A small audio embedding model, trained from scratch.
Training: batches of 64, held-out accuracy 95%.
Rows from block 5, named by matrix and row number. Rows with one number belong to one attention dimension. Each number is 128 + 32 x the weight over the matrix's rms, rounded and kept within 0 to 255. All counts start at 0. Numbers have three digits each.
# v: attention value (model.blocks.5.attn.v.weight, 256x256), inputs 0-255
# proj: attention output (model.blocks.5.attn.proj.weight, 256x256, transposed), outputs 0-255
v.188:140133185115088133131119082101154195059080060155146116088101077177122137134206087131123175091138153120166086121166067113176092216133073143175127143116065109076129104172144126136161123130110121139165107170147163143163095106082144129098144094112163178135101083125191189124167176095125092139118106115162168136140053133135110154114159167100162042169115237119070152143120091162126135137088152109116148121140146114067127102107117136141087145123121082133137170075084178086095157094089136145129098073108123105160166195147173155176124129115214113131175112177154132212163122104128157123176116108013145089138109119160111116092136170152144132124158123160048126095080110088113237130120136136156170115105125148135104125080123124153138160139129121131173089165133136143184099061124170
v.189:075127121105072141149057175103180119029050160120155117147140147152114115149227096159113150124115129177139138130147147198090085126119123114197143104100124107113122113106147116131060117134106130160147061108176149123152131137125162128137121140164136138116123126110133116114170112166163165101084137137111079136132070103141128097132140139101178122134134131084093130129104092106145255051120121173070179088139142180108154108084180125148092122122170107183208208082236114139103098104095177147126170117146078155101141121142111097101128069114206128048139111117111190105107155109114138090180128099116098155088073121096166126126194211157107126123144169127170152164178110143163149071133167142148082105211103185100151081091151146104087120091131152164142128133137152097092094119087121
v.190:143137126117188107143128135151104181093108096167101189134197175149203130151105085042112086100108124142135106144133128111168107121191052119173176188139162083164126066117132048115127159116108118094209076110202125108167154087119190111140061199112078044125132092115102127103079068136183176099062083134080124126107149097142120167143159137122188120152097251134192105200118144102154124158128124166136135082138184185148096105090130144101153109124132111093093064172094166191146117130163187156106119123120151133092082130166111101092118130176113137091114076049154097086140175156079155095164107125083096152137000162149145097121199137151165078220143172069101185124150169150128123052165159139111185123144152132128147167090119117111143067113123153100158158070091111156079111142109119
v.191:080107092181172118100125202186073120225140146177109160172153152079114166092064124075149091196136122143093073176107173144109172122091110112047162113145154176116198121078109141107154205128140103120130151088142153070111145174200083143127128116114119150147185150103122148138087089137149091143149154174133154093176154146123157150135137091125103139117107103162206163078170132038086045158115110115177122161113104106142149139144105132157185164145087149132080121195074096107157131148220115137115122197162211144169068030132082157109112134153079140158103165102069091130143143110157088125101061111238111108159139095104067160132116051134113121138098133140140109139161103123042037153072167112118181100059114078103132183147091152135112123153107098122120082105102146101127179185167115
v.192:114151119150050156070122113078160091090145099114134135089152109100104148099172131177086145105129114146123097165165083170158139039160103118208098154105091160135159186105129175171100175167160138105118091134137146149127135131137091130137168151129110178128117118125100184167160139122128100120113111171110134135146154109159109143130086112100115168142140220093152106098138156095112249107100166131090194110118138155101112129115128131088148183106113166081198136149122124137133128118099164134111085080117145127000130183177121069125101116134124193157127097063152142177158190107140193136107078172100129151159120141129166116114098115080134109169149109121130065127125134167247104123113031091098119097050152137103129094084088131187142124113117132124180099148099156067175095166102092
v.193:123109107149147128127141136125163117079186067094142111114122163170104148118207126172134136087141146125098116159130089129139105127132078142149109121126100096131105092124125169121112128089107104145134113113108123142130147126166114146140126137128114114158055169104109148138159142166106089173187160114121102122127115079162141133098129164152139115115128073090101086140128110120141123190113090086097070165125152146105114164123134164139127147079099191151114069152088130165122148135140147121170117130079113081121148111144091158190145123136126183128144105084178170137123133133116178135109104164068156144104158141148153119115145113131122147089112108111098105122127142132197119138133108132154154067139156136130129098203139146135138107140119220142073158138171138164152155042155142
v.194:129161146092119131137170147138146175052111154118118124132119100210143140137097129119211158150116121105081124174124143099156105162044150086142193127155136094128142040152144188144084118135118095125182112136106110175162158140214129115111123130090136087133102131121093116125122206111142148163151143117124135099122148084137153163116169161112094050133142000178000109158124123170139135099102136152098077183168124156124139184140120148127144132125102111140102087135107146164128121080133121089135079108157077110123147091098175132118153135114194065172154120116174143117128053082134194122143165134109145116112127105099123117100132077098067129098113185097123171119101134121077105083070213109113168101201116138154139117151147166155142113171160167105083143154139116202053169102130140
v.195:119109172161060153099137108120127114189175161137126115140145055121138123134131145031169133165165114101135124091136075087136116185179128125090151151143121156140128110122126119117161143083106156082093152104087091105138108105148135157133154125163086097161162168138084076161156161143135143116119138094129108098153148141114141110101173173129160138105096096108153116124188140105117030123128111136098127126129161087142143148149128143136191153086122059148090100105124143123111159131179136115121125109095129085157155128142130122142145123090115059165140135096132104121100150133107160140126132109165152138125116130159189124085137083180149123135102118117147122128136123106077090100138172127182130137067134122127127138132054141137149166153166147106107109063077145155159165140100087
v.196:129123080087158129156151140153125119137058146147148152159130132170095145122098157148129150177138125221175105142131158128163123106084171112138132151138172121135147147137183129137136132156112145122143150159154177129118124089104150129105089121107183133090144095122165171092089120104104148164122109142129167175171115174118136124133130125116084117121139071168140152121107104130122166068119148134111056139139071148088116101101104105100103179161136141126130184150135123096182067140075128135091094142168123177088106146112137132121082132136143125121124150160135142189146146159166091122147123170177072031164148124119062113129166164110078117167141141119130123112093093118151156131086121149059151124143111132153127174066182148127121126068132089119203079098184215101050085151124124
v.197:127071065122085171126131153100129093046088090111117119106115170192125162141140189168113181141158099182128082171105082143137120119057186115163135108163154141139145126122165141147074111100090147145130136142123170114140161132175156119139144068112123111100134119132156112127131103108153087110161152152173154142167067157166123125113150134086131129063147019109127054113163056134116243140109099110126101134125091158121184162148147137128122180117153130129088117114191105093120122151133141079142137118127105171127112114108097129168124101159167085152107137104128111229140178132120074098150142157177125086134137103145137159124164093091053094135185086121207130106145091107123173164094124116106145110121139172174112146147149185090130094115138154155124137083221150090141107126105172
v.198:138120149146072130112136150131156115091113127109133137114119202143128132128150140193117146097148126160109098206132129121112164144121234127206137070178107121128185102160111170162104055162161131177127065135130115133108125113139112121153138096104116163150106140126136163149143171122179056170128108123180188180116086073104173175104048133082103103137108073160032131091072107129123216174128131081072184180149124138144160121191129137140096225160156152128109086134112102144124076111098105110135049127157117133141095136129148119175111140118107134157119127076169133127139060088150160112142129111135120168133167134116161163132122081105076105089159108118172128109122106139174121125099166114073097103070089158163101120108174176151153114139132154104090118157153166077041148095125164
v.199:108100096078178132135177149147102150088115143139134099165125164136054179152077143169155157186126124173111124137089123119075095140065161169178101080172178127100129085117144142123119156109105107100150133139149139123146129160225174146148083146096160094116140114163115125114100081153141096134182155157179145129197124177123158096112198137136100052124164100110170166104140079100117163075096096121082096126128081206096148167075127146105122173182097116171090176101145094091130129142102138099126175201141092169255113051107119168131160121129128077159129143093109120181128101112121087097137102079178143076120164112158059139113199115180083134136165165133117120103139092105076155156105089131144186094220144135147131136143142150073104137137110139152118115115198107136134103125137142
v.200:136099140066139102161106147157120158146089165105083108126097169150108131148104140158118128176120112129116167094078188097134110169104163160112128128144159144131119068127141121096099134086137187194149122130108090117135138172211156106147079127096165097117148104128141116106113121098149176148126153090145119108159077127099157163153156105150170122132144030179069132146145102124152097147148124118106140168123097122114133178090118171159119150134151132148090115151132101128134124160083121121108161173144074146209144096064162152098169096104159096137112112162144098113111090138149104166127175089125130138112117125092086095107178093118119135126142141108155221130101113103090156082144171132141156142201113136136130180161174166105130119125163119125076151102179138182098146089152159
v.201:095116148166116114144083121105175077120177098118149142110147033178144132115129115095117155105144136093128131158139099132108092145185134134142139102130095137148134123110099146130163130130108139144137137142139134116090137085090128125097176111093118133174156175085076139168154167125152115184106075119110132143103138080137100208093076131118125125115104056105063104125130155170168117152118146091141107107135148081189144073158143153103141106129140116145101090132075141132097124097129148131152086083134126085168147146122154164145106088070155117182172127067140104081181124142137156151074120174128130156121145172128181138124134175074176131123109118152092117127106116109059117187117113118117159098088174146172131111091115086152140091156118146125083106101143124156129162152164138
v.202:154189147098146136152135128181130149162091187151122173145136106140139106138110136104151086192096126158155158145113202112107128149073214110097132160131181141147149131165140146120133066152161167115184112157101131131132124143167133141125130099134152162078182093136090091098121133117134148121097087073110116147120083146106140099124126088136095086143135030181076159122068103142132095126139187158173085155108077049113156155125096144143108075194165119097134120145156128134141122118147115090136124153183125155190113085046204123098128119087156116089127171198151083111102098123161087154134194096207115071111149127064076162127125151073129118077088143140114133127102101088062128105147165153128172117192102099167142113112138113107107119144141067157101176057153102148125159114153123
v.203:134125056148146156127081107139129096115134075141126091094162123171122113137111135112139136187080111110146115152116079170109148060182000117081079173084120160071088120108144030128123212080108099111074148086146146135132158116105159150142089158136128077125126151172155107142110073166115121091110178199145068100137178130151079120136174179154127159109128100090239087110187144122125114128120065110089134078109167193143101085116130148133124086078086113136144146104123161132100144129122155176168198132078119116112156157157136173182135104104105143172124098098108160183134175156049105098090075144130159147124042094188123134122191172195143128169136135120125129127134155137175160111165112144207123176113171168092116149151107112113150118117142153110160110131090079143162096173086123
v.204:083102072120111141175139123113118151113165149124130120107131128169127133128118133094120071212145124093183147130137105117073091207151094135077149117086127150124127130103092127118127163097136148126118176134118122105127129151072152143122130102108136095143136138068118092125124136163098135116119127090136104094104116106137128126134172151147198204136132057131093149106156129117154058168133101114116082099115167081129138160102110145140145067123126092148103155159142121133069175126137105153154175165153092162184139090097177138171145085097176117140149133134124156116113126178102121147120146102204149150075110105117085123123208166127127125127153098141120140153138103082064148140138133144200160138185114114105134136132138120128108110121133130165085159147127117164144126090148139
v.205:094123121154108145122191106114125163084094078114112130123088220143139154138184131216085096085149130151137095123155128126077118140085214166180155091168143097158155144089101166126130070178123116142131116155181111093125152138064104109140103096097105174117104120119153195150170152136150074114163116106116191172127106096126147130147041101123138146140113102151131137086096113128095224140175124079112166150117098136092137136123156126153096236113160179144118124138169089135140102124095092140132116160170092164027102140146106123148116134137135167129123113051129153161167074120162126137153135099077109088143181133093159152133113168063098127055154110130167120129141079143120136144123124126076113123136138183146119165116169160095124157100150120148125129167213155054098096093145143
v.206:109110114100175136126197152097092169093110154138105121148101141105088156155091130161179133176110152167104126143129123102129135140039177123140170117155184112130130093106122161129136138149111085142133137158166094126134095154145124136141109135141150097098180101138173110077091118119092152122176115144129139150153112119076106104150179138104095062147169009156137162133142116137146139119130122114097078132139111177067164125065138091117107114160109116144088176102174121100117118131107105137101130157192107197127106062099114165109142121140156133123123157180075127146136105130180097114169143083151134114132219103132037113126165140172063143096173163134121141107143101113092134115120124139100153143177126071100134183095174117098104156119162125136147104132136142122090093127124140
v.207:155135173104156127144178144128143146073132148090111142117102175161110104111120121124140164130118126140127138173117138113097096188064218137174133048142137086130147100156134185137078046157134152156148069158097106143146134170164162098080157083095104141113144145098131110120157181095143113162137093093096159166074076090138176173123139131090089086137133000185000150156102124148159175145122139086100053165161077109105133167123126183157096157136141148144071108140131134172120090085076124095125049156149053116104171135091190129136100097083191168147142131144155147050118045108149159148129193117112080092097157089102101135127079162104077132066156156146128155119085106138110106119093179144077159086255114151155144146165188147114141116138136143145091153171179128162086186067147173
v.208:133134163128150153155112105103100134207153192131136101127180121076105158114127121085137094138120139090156167080152149143124127094129020130063142216062110141135131170095112138096143238108155130062110192101124137091127135138106111138147121156160166098135187113137105088101143085160087179099091110122062092062148140146126128100122198116166120170146149208090255152111163139085135048120115149154138134095109161077141110119068101106100175011129093076128143163161180137092107179138152135154084178099149152131130139127135114093070121101118123096134126103172092105112108158163118142156120122129181171052113117137172103087128166122144167137144112103132144148139182157142120097069170105139192173156168145118084144112117097117128106142130159119138136109097047164141138153154128087
v.209:157177196133105122098106151138128097150096148139126146120134084124181105103131149194161129102138111111148153095125144134129127127097178120138174159138128152195158135145140167148110028153126192150177114149109122154142137143178103109130160115120117164127109099135101139141149166084158135101098120079075095148126101150141166118136073109130122107116100031176017138154075136124109100117161205141157109179145112054117147186176082131202162167123147185085191116200142123148185131125127132073131083119115202078065110161129192093104082145129110107123121125177195099119153138103130180147157187101125131082139150139085117136121098060077142104101145102134122183123066123105170123112109176138123193099096063156128124123103115167154142120145098072125113157089093139112121161114150085
v.210:143153190168065124108060102137171111162143154119100140101152068157172122106163126105126111120146104100123159123139140136114122105171111116132146119123147119128138146159164124130145118114134154130134140118072151113155135109147120119107171109175090109178146118127116126152172145106158112103096145077124132125105143076129143136092127131143170132122082114136151123153125165143130076131122153126151123129123149118157141139168119134161169112111154112144150075114072133154130137128143131095117072118118146088119160175163149089117121119058129116142121152126148097078166108126123150140148127146150094143105077162138146128141165087144139111128114081143137147161100129125078118138141164114152117166076094129156122112126083155156145100156139128102102157078119171168131121144132122
v.211:096126087175214104153070095134156145194118176119145148117157087141110126142087115058130085223098113150135170115135151099147126124160009140090121196105131087102137076131135074099174229086121136070134198109100184119141104099144146142128105144153153074128158114128140076091107095151099157143115154142097074105153153127137108123144236145178127062128119008069198100160149179125149060067108104180145067109091153129135097076093109128107160019127095097124120130068118164118102152125138164140128167109108151129172169110130116141104144103132140120144156132164120097134163111211086108118114120142141120113153101108128101114120100152174142142173088161177091123150131136118047116052161120158174180125175162120100127138136110095110126114126149113109175119104072148183150060168119119
v.212:139094108116147185109168123095105131153119101103110107126130181115082155127149167130115122192104130153162116133126131117129152057125068098127114183116100156148121159100127130122112189136126122079076194090142158132100138156136080152150113159117101125130159149178141120113130078149078141091142135176107099109146161135136123125118157152130155125126165212071255110116189120072099186098113085121073169112132131153135114050082110131095160132125102108111174178137118118133126140137117148144105171111107132143059106155147101116096082096118107126083115077149096155182096153133133131112118103128080146071143139111178118090108150110119123131139174131074171121149148154178217105115166079132109099128157137121094129139062105155132142116077141102119145098135145162091079125094101140
v.213:110105115088160111176151182118138132078128170099155132123125087139125126119061106095162182178105169112133126121112115152159080169126092114155105100102126103048134079136143197130100146096111090112176107130146131139140146153127176152093119114084202116105120139134128101034147112110107124176136099158105121124131092159146128127126186172117103103126181075120105145117138092127150127096106128115128069136145122128128137082103136135116099090130066111138123172119137139122128149104094145126116121114132109149121171075135156212144120100116193077174158166125102142107094126104133174095112119162122155096132092112149114098114125153155094131162137187134101144079157125117105122136072103167147165081216126149116128123162146115128122144151121151164128094187163137114151150111114139
v.214:105139146144098112128061117077173086071174088120124136094117100156186127133237095132099111081138111065075067070144091170128113108159074131139113115104058160140099162121135145136114144107144130108100106115127139148138145107121152105121116116154096124172092164122111141152187141125101152113104138131114099133070180118141114122115113171133198142133082116088100102169158149110104162090106127114127126085127185155175123137157155125154136124071117134113158140100115133179110190129107147145161110056079103067065189169146101126165168101118139134137134088060171146138134165127070188096139092181076159211124121151169200107127131129121139142122091129168155098158138106163170115162114083126164064139081157135109137049152082097174154106143105132123144130155094108135199138140123136
proj.188:037150140149189000135098127151057057147118177111089100195102137073099158140136135194153137162096068096095123095130182152159171074174143089089119133137110174154149109168096145145174075071156114175143206096037150097168126117140128155191130119140105082164092109068069079169104140105118143137199200146086068119112107150125147104197097080109106126065151189057115080112089144089152155102176095175120093141068090124103143130157152158177143065083146150109098122187191099085113130142143127156156143191074089115145143109102067118116125090133083166118044149085091135103130037149108100099103171096147120162141165137088148096175109109186082147124093169142099117135117051213137058112105176223170119115115147151168169091104163138146121134168170143145155171109146123146181158196154148
proj.189:164100101139146158122178105119118167150180103090138131216119124143180144113135153056140046131146133088143113144138090104132121148126091098167172160198102144144120126170178128120213125076126162099094106184109135140105134099173118132143090154082088101171136174142105171120154125116145117091177126162144093188175167099158140133115202098095116169122105156178142100106135121164123147178128147087136074142175142125113175111116081131158158117097081148107090094130163125096111110132124131134196142136107191142174185085131129122130161100160076084198123136112162155133128054157128176154140075091117131171181152180094150106175088091082169174138168114116108116101122083089122083187114117134094101112085146134110109179146141132118126128148126155137096131118081153129072151108074148
proj.190:152134067144093160152129129107110157098182106158202121172089037188128099078160124132098063165098184127092111055120059076085100142077133157161109080156151147099190064144067152112175127113148095138088146193067152121110081083085026071146130164100111092198188128173181100183159228132192082208222089180110142205123101114150192116067144065139145088131124047192084113035139103068161176039074123037054122148078125031162217174162142179147138093179123061128091185113212048105086202248117108111156203073140101155255124074184123120228216158070156117168121138134088173135139102127060065191105155079099070144134196122089120154089153138163139109166165193054193116129164054088161170103155135139028154144103144237098061116147127113171152255077168121180130144084121165059179006105131178
proj.191:157127165088112203100132063101170149092148135099137175078178114131090118125107093124149169105114151163135123157074112106115109149128125144165118096121153122151134146133150047132088121208139157108116140131131119119128147144052124092066123158102170097057125152156171101122139121131112142130051065118115125109111126095160115134112127144154113151122117054134123110171097094191149102089092173179116159101152182119167133132161090076056126190170154101103153098109084166132134137151113110071100096084134064161098082144138124053110096140133172119149153136148174088114104209115076135132111145219110145115078083136160113152104192161128168110094137133128160102149160212116153173114201107137119144164182153134142153108122101107116137126109130091081128142155164076149155116107109084
proj.192:109171153139166116201094173148148091064140152140124179125105094149156146130174129083106105190184144140114136137141122112139062152110190172142178133166080087141152051101042181082154121067107128134102101159105121154166117113113074158114122137112112118114087087125176127108092139097163142191167178122146170156059119138140164114210173107166150107105154182130083099115087091081195046143119123116091112134181133113073149202144131070199103149121146111109131106144139116140144097089149096115095079118120093119156108081159126163127151156152111156127131121125167090109129071128184103108207132109099094131101151174109157150171147131124092085082136171092131147150136059075119092130064165136165132166101097108125058129153214163171127145153124090151125134088162152163076152172120161
proj.193:132158123132128118143112159148148143100125100124129141116084101130176159110136138099102135151113108159119135113164072117135142117131126148150166118136145133144171138124152132121133118154122152132106131091129136136137146136109145126104119109119172110098167128113113142132122137093093116101099127109113154128150128098121150144143166110137133142151131146181128110097131117114118123082147145134186120148104147138122118099154126140129155135096106089123144110180121144101113100078132164121126101110113161130096151109135157114099101138168103150110152128114142080154124119107140154134135113145143130142130115147118132142153106115126163097104101173146136134146135121170133068161108138108125146179128141078110097156092126109166130120121122139139131126130089115127124176169116099
proj.194:151112147176115093091115145145052120185058111108136089096146121111114136172099149187139109126062127133133188126080108112068195097186089081154110130144204155153179201158166130174114103127086120108127168098123096127084106034049156103126154078100161113126175145158137142126166165138094122079091142130083114125159078158133196116086086165137152177130086162158178140104134170101057163007223154116180172081063194106160145108123093140156115144115118082142076135173175144056044186188120191094172165122125130118117140154096165059121097134131119173160074137133159097156126146160106125133069123111177121112174122076218044115051124129147148106134087129131100098124142179210109151175130101126099130169150130148141181156120096087145167139106131165185157133158080068121131102173169088
proj.195:116142133141118097121109133157102154115082092134130145110126146098139130108095132132139170078107134144133134138123154126121142093135123092134097101155144110117122141154144108142110094108170103146147113083176162099118143152071163095151119132112176150118116151154156138153098153133112174139111120115109188123136112141117126113152113162119119093164133111127133142171104144192150131122136080109131134131136157179154111098141127078148148094127179106159142142103136164165105166103098156077171108132139135108105150125131136127135138118097165175087155160132131107155121146119126133117154136141121171111163148119121107204119143119137130151108085085164126130074164122170151150132155130123123125102164128131149170107140131107050133089071090139114118138133162113138124133111116122
proj.196:120128173153143135130142083135117104145125152109123115107123108135098132165138152164124114152108140069111118137106133141120143155154116135118153128111108150143132135159096135103064138127138093118107128203111086174135136127152057113156180164137119091155116139147102100077156121102141085135117154108128078095060162111122127111099140132149122152111104115101132074085112175111143151141141173155132139064138133100152169147136096168099132130154115126124124132137129104092121157193133123126151157160135112149101121152104139117065141098115152127125139148156093143082110127142096120152071160111106103128129110117160123092148133118123121111131193131100133120148134119119094100110145108106106159089115159152168134118120120136144165129173143113156145151137141098133171152139170164
proj.197:085151120137171082089135098120109110120104131120119149124141106088118126141122135168124152145132169138166148131153132126150132137147124150142169151081119132099124155162099179095146111101093117089097086109101087142135129105130120137114150122126161100095119118065104149034164109097128129140116153123087107070099114107117137132112153162146127185163141142128143106142112159081175092091180190130215131057112165131158133111162040139119211133126105114130167108216102163088120169164147166125110088154141209084070167124127138129028101103173127123176183161164147109091155087146128122114088120128113133100174100098126086108154124137173168150116117125142079125141112170127140064149125123095036180118107117126117125167099141131156105105166175148132096124146077112112145184113113126
proj.198:145125157109168114157077181125146046117122148124098084099152056116114173127173138164130105185106098137097132088049126158105120121155134119122161112115145136181162137146075155173187136134132107106130140136134118145135150121132069129112143115145065082120122101076048149094149097044091190088177147114070092134087192133178091144133144116202156206087157254084129135100105174046077065058171168129152154114043185060098128238121122131172111191097108135095051126237153124096155107093130129093175114115089158163055148126109143112058063139149127133204126193090132099174144118113126174121097102119123117097146069098174120094100141124054141095128096166105140105201145149105098106173106097111181122147152166148079170222122122074159149217232168135139135110114096133150129177176170086
proj.199:178077155171139099065123074118140119173145163053138113140118114133079107161115180156169041127059083049142118156110135103103143170201091098126157164059168154138143163202143156108088065110130146101149188174068077115146123090063158093086157149136135084122155182118077099081214147106097140094052163067069075079144106143119138130091132156156108186079108094153187125160120159122140105140226178177212151104124200125213207051167067160095173081133117096073092089176149116049103156142145151105139153143132178105050176170070135073029080077149135138158166174186166135071149128121116174192087177137134154122149097105168082084157155144081134158136120085144131102209125205140146116178107129146106143127094193150151130120091190139154166127129162180110109148133141083131186222147183155
proj.200:174121102146094139093160112099143159136123085101146123121124121129112130165110147152174081120098128121146150151143111111093177135147112088127124104085152151130144178178177124154105111182079088128136176114149119092162139080103137113112119123130171110143160142129114135133170123175170103086069097183140094114142139132135077148025098143112100157144057106107194156145177143114096167138136139105168134036153157094208133043127088201074122133144104115148125131132133112117110190154152156111123134117165162167085105165113119106096118129162119076153155120139119144143206157120069128130091078111153124134144102108159082135126121167124113149179120133142116063136143171113136123191150125131069161099105114187123145148103106107152149132108148167132132112196090079121144137087117113
proj.201:156159093145160100176133154131107120113080113153136120129101123129153103109121103131163159099156148158116164089107134128180179113134120087108103104141143116154117139170151127150115147106124084130142122097150135129107149168113125161187100155165154173116124087136127149130099128107065154094180155134086116102141129172115087088173121151140172117146124149129109115145117091120070136089166092159073129179101171153098063111130150070129090140059130165126136154133115144120136124087116143097153143142088118126073133123138119111125156143129114166094093103093056101170052124134155150088126164139121127133135122103106114139117105125133097095096100158151134140131135126184171077146136106122145145163189139124115155138153100101132097144125115111167071119165135145103113144168164102
proj.202:187116098102099176083155128110121173168140075112197153101143144106125112167091144116103139090088189134137150159065133157128220116157079079153117151121140126168081188185168054196097183144093065125138137109189093110072115134125140089116121129169147124127176163158119126120124131197123116095074115164128115155176149080096094160078072189124152184137071091131166192143227177150107190125127118111084157072137202125130101083089125140046109175101149134142116120066109130142078157153127162152175128122152120108097179196115109125108115084141146067152111105122103163093140183165109186138110101142128144124141118103160093136112114160125114141130124104061121088084136198136133207152131093106135093121142133142127182144154108090058153140122102132068171093190131087130126102107082126
proj.203:117118106159147149132149155180115127137148157096143134192069136093145123103127147114126131102118157114097059121168149055166053148108170158112153167117097122093065079102164190054146088102149183140101128172059171126104044108151173172123090145082164135149141167088182117120148143124160135167195116104161159114124097164136127083111119100134119072150144069167133104097115138150155093106141150136156084208158067180122126084122084082158183070165084114176134135142133187115153130159150117118099147151118116042219150100183096125129177142131106173071169137157145125111132100060167128127132158107160110130147161141036125106208135141153121161099117112149150170086133115163134125114169175108141171094131087117130081054134115143135112078047103172141108171125099172124143167118164171
proj.204:178161095169159123091131124088192130143144056089170147121112125121138110149130124129134189054100161154175114166135119101172183093158065089149132121109141129082094161195218110154100116126124122166129100069136164089068142147158208144109106136146170165066123152161127133111145088149126152104123100127122110106176127156081096140049092182114106104147118087120178103151153127199144170097121105120153122115124111180182080053148116137076159123101154120134143129110086175148170127137119196113112100152125105126072156142133102144050143129135108133108156167129096091131166156124125159100124117146099131133170129133124111186152122097121165181144095101152150114108130140132169126179176115154069122131149129134139189106135081111114100110061132164080086092145128120164147136120062108
proj.205:114132154122182114164128120078149102101137123129106152136162061166132167104146093137118126165156147090137125156126130160158103154155124130155192126100073125125188123139117177141117165104095094085132052158087106122162158144164088131070165099166127109110127070071044165084075104029161118127104158124070073115061174083127115159122179123115118174108170211088061092134079081079156092178133184093176126136139155041120100185177167165151121178171149157082105101193114114133143112100148103080116072121094174208059104140106126155075112141172094073175083187071141107097130114139117121119139135131099106158090063142172117087134121099148171104144174175129151121192077105077161034156072109126119111110103141087128083167110139111203128119217202110117111113118100146136144159180148107
proj.206:127103164154115134101121085084157165163138125093114143155152136169100083160097151177160106107055119100174131161124151141094139140161066109150128164102131159142144140200173136112056107149121160114125150142111096126138132101114146099086144121129168086097134132148085075103163138113147116106081142100112060106109149157117155156056132147100121172120093102097161084151127153149121156139165178149171150098139148095210154089143085188112178135160128108102113119125137112062120154159128137104150138136126122163073102162114146115082115101141125078143126166171152124102117125137083122135068149143135147130147086107178103096107162131110141137172151083113145134141133123115117109159168100129123134102124184172191129080093136168145157136147153110151140156128118082119164130154151115
proj.207:192133095148119069108104142097132117151089058120133142102147102171144134193119123167143117117085112172151190119107107164125218135185062080153152165121151159148178209162196130185143201136033063060116161104165113133059152108118139114132117074176121108117170113088097137150100137162080147053096139126064082102193125076122105118076121149095184146110061195080185166135154111081073152064218129132130157071049229086150097090138140153145109176070137176089099138185149140088072145100132131159166108128149155157043145139135146122111107112168096093140068138112077098144155122173143137114097077117156122120144106130204072088087090103146170085143088151122125112171118163145128111177121089106107108132103148123110181194123077066139117161097133167177132090164081073135101086172147083
proj.208:145118081118104148123151116124128197128136117146173170172069168133170060123083112087149146079081178135131069191135108089133145106133138149141111111194155138081064069114170092138087099137168158187155097117154146121147151125124211153134134125080157142171141129163193126143111137165199096150114135174197140136126159180088119128152108102067086056168091013164129096164093107191143200162043067152131099113217054189155089057161135071104162093185171116084154135049089160181169131138155143136154143136162073086180131148147091166207198171110166172052176166178140115159123160127113127119174156159096109191126188175090120192111147143135096146148136104136136161013105111124148149113179166143090116104110110098177125064122120165085105099043087072091177134140214113152183092085099132
proj.209:166177107110083184112138129139104157080072071173127184092166150106167159170096124068082164134159214193124183161116137127111148102126143094156123082145143103145149125129122100175117176108139059138125086063222114111093137089088078142140134102125176118132153088158144205130090152128138116151090116181146213146141126056119142132189124166109165177168144145089104161121165140121148084116078105077097141039154189110114102158117182106074055179154192126185168088072130170188084150084106145106145079103173128159116154152079130142145135106126149117125105128060159169111112167146063148141139104199137107130148117092155139166108112172136110071058117156092081104116155175148104198132086091115141118168162129118148158218166111081073121126126098138099156068194113060123063076119094110
proj.210:097176099140141102148129183139086114107076082164134131134131144104148136110125125094142188110111154179153161118115132112146160118113137109139093129159107099142122124124129126138147139084133067139131086079191144149075144124108138134165106144115173164126114136141130153134076165104116157120181132146092197134161101121125121107176121172119136105129135128103109156149156134146134119103111073088074126133126150138118101148111137090138111145116116164174140128111152169160101149139108141126156116103119130116128124097130126165141135132126111121110131137126098152145125154115134182107137120126101144100149159110103135176101119157144153141123104123151112099084141154144160162128100140116152125117127152135097166151159103082060108121106093131116120094156119120135087101125124136
proj.211:130127157108062172135179133175099189164126057146166121200088201109132039137112163125175140035041163111137141098174130075152138102108116095122116162146174146144054123208196094098051063152139149186105178115188136096074118122113194126136122199087175170154142230192198097124091200162150065123117132154164149138192141182090153070072061117079141100148079000147175146130170152197077184175112126102088112113166124185194135000094072105125100076137116155142142185091149126128105145215083109160082185182120102065188114120180120118139202151145128147034149135178109119132063163096122105170170187092108170136161212115062132132134161150205140183157183044137138122034147172190161135119197172132151113138123088152171116033116081143124120080060070180130091134165112084097143157081152118
proj.212:133109124134136128157117125150159088121172139098138129153060101141138124141175142112135098163123125100121069182161120105130083130156141199139166121148088118087111079136130128065161078142150119138141089189099157119182099131154159145138154159081132094168106116068153112082119100138164128162121137143158143138091163118099125141146145043122086101136140087124129097117085076110188117154094143160177108105178072159127167144167090122150193112154122084133134119168125141136135097160142110146116099111145149144145111121129104145107170160117145142111186161145169079119197127138086078148149124097160090129147133183103123120137130119152140134169156124143122129098135082056106123115131163125091130094064108078157056108120148152167089089104111123117135146110129138158175076143098152
proj.213:126126100139095126098128115150087144176136141104134105153134158129117106169131149158157115104124088114148142149137131143114162103150094116116135144164144145116128150131137100109111136133124165121149162136131115130106129132129141117148123118170120108141167144129134126172134138172096104104144134105145073089133090116133132130120137116114108131119087118155165112162129128116104149120163116182143126127119138155152127099136100122147141114148146138077133133136143126089118107140150131158116170179139081076124128147107124096102138113142136189082114077151132142139120111142117100128110126142158121162126145128140121127143123151131108128111129127127101120108139159175129097130161147125109139137130156133150154090131144138125129137102123122163113154141127115157133127131157148
proj.214:118152101131107107149107166181076121126122132130130126167124130077112122055148128127107171139196107181115155104161126108140088093117159140131150122119114075107111086102090132098205096105118170166134116073097192103131097131126122173164123141078115133125117090127162143128059169110091171161185149126166204132142092135150181085192170120126097126143192171148145153105110135104136066134134081120125122185136136139065114125157142085187148102070140152173153109115121157158146074076145085150071125131089166099176129065153112146174102176113122169117140138107107094149112131099167110100151096145141129124150173178075153168129102112141134104092094154123072125135131136151143107118054195123161146139109090117091101143157152169154108124115105150139112097105099196119060121127118156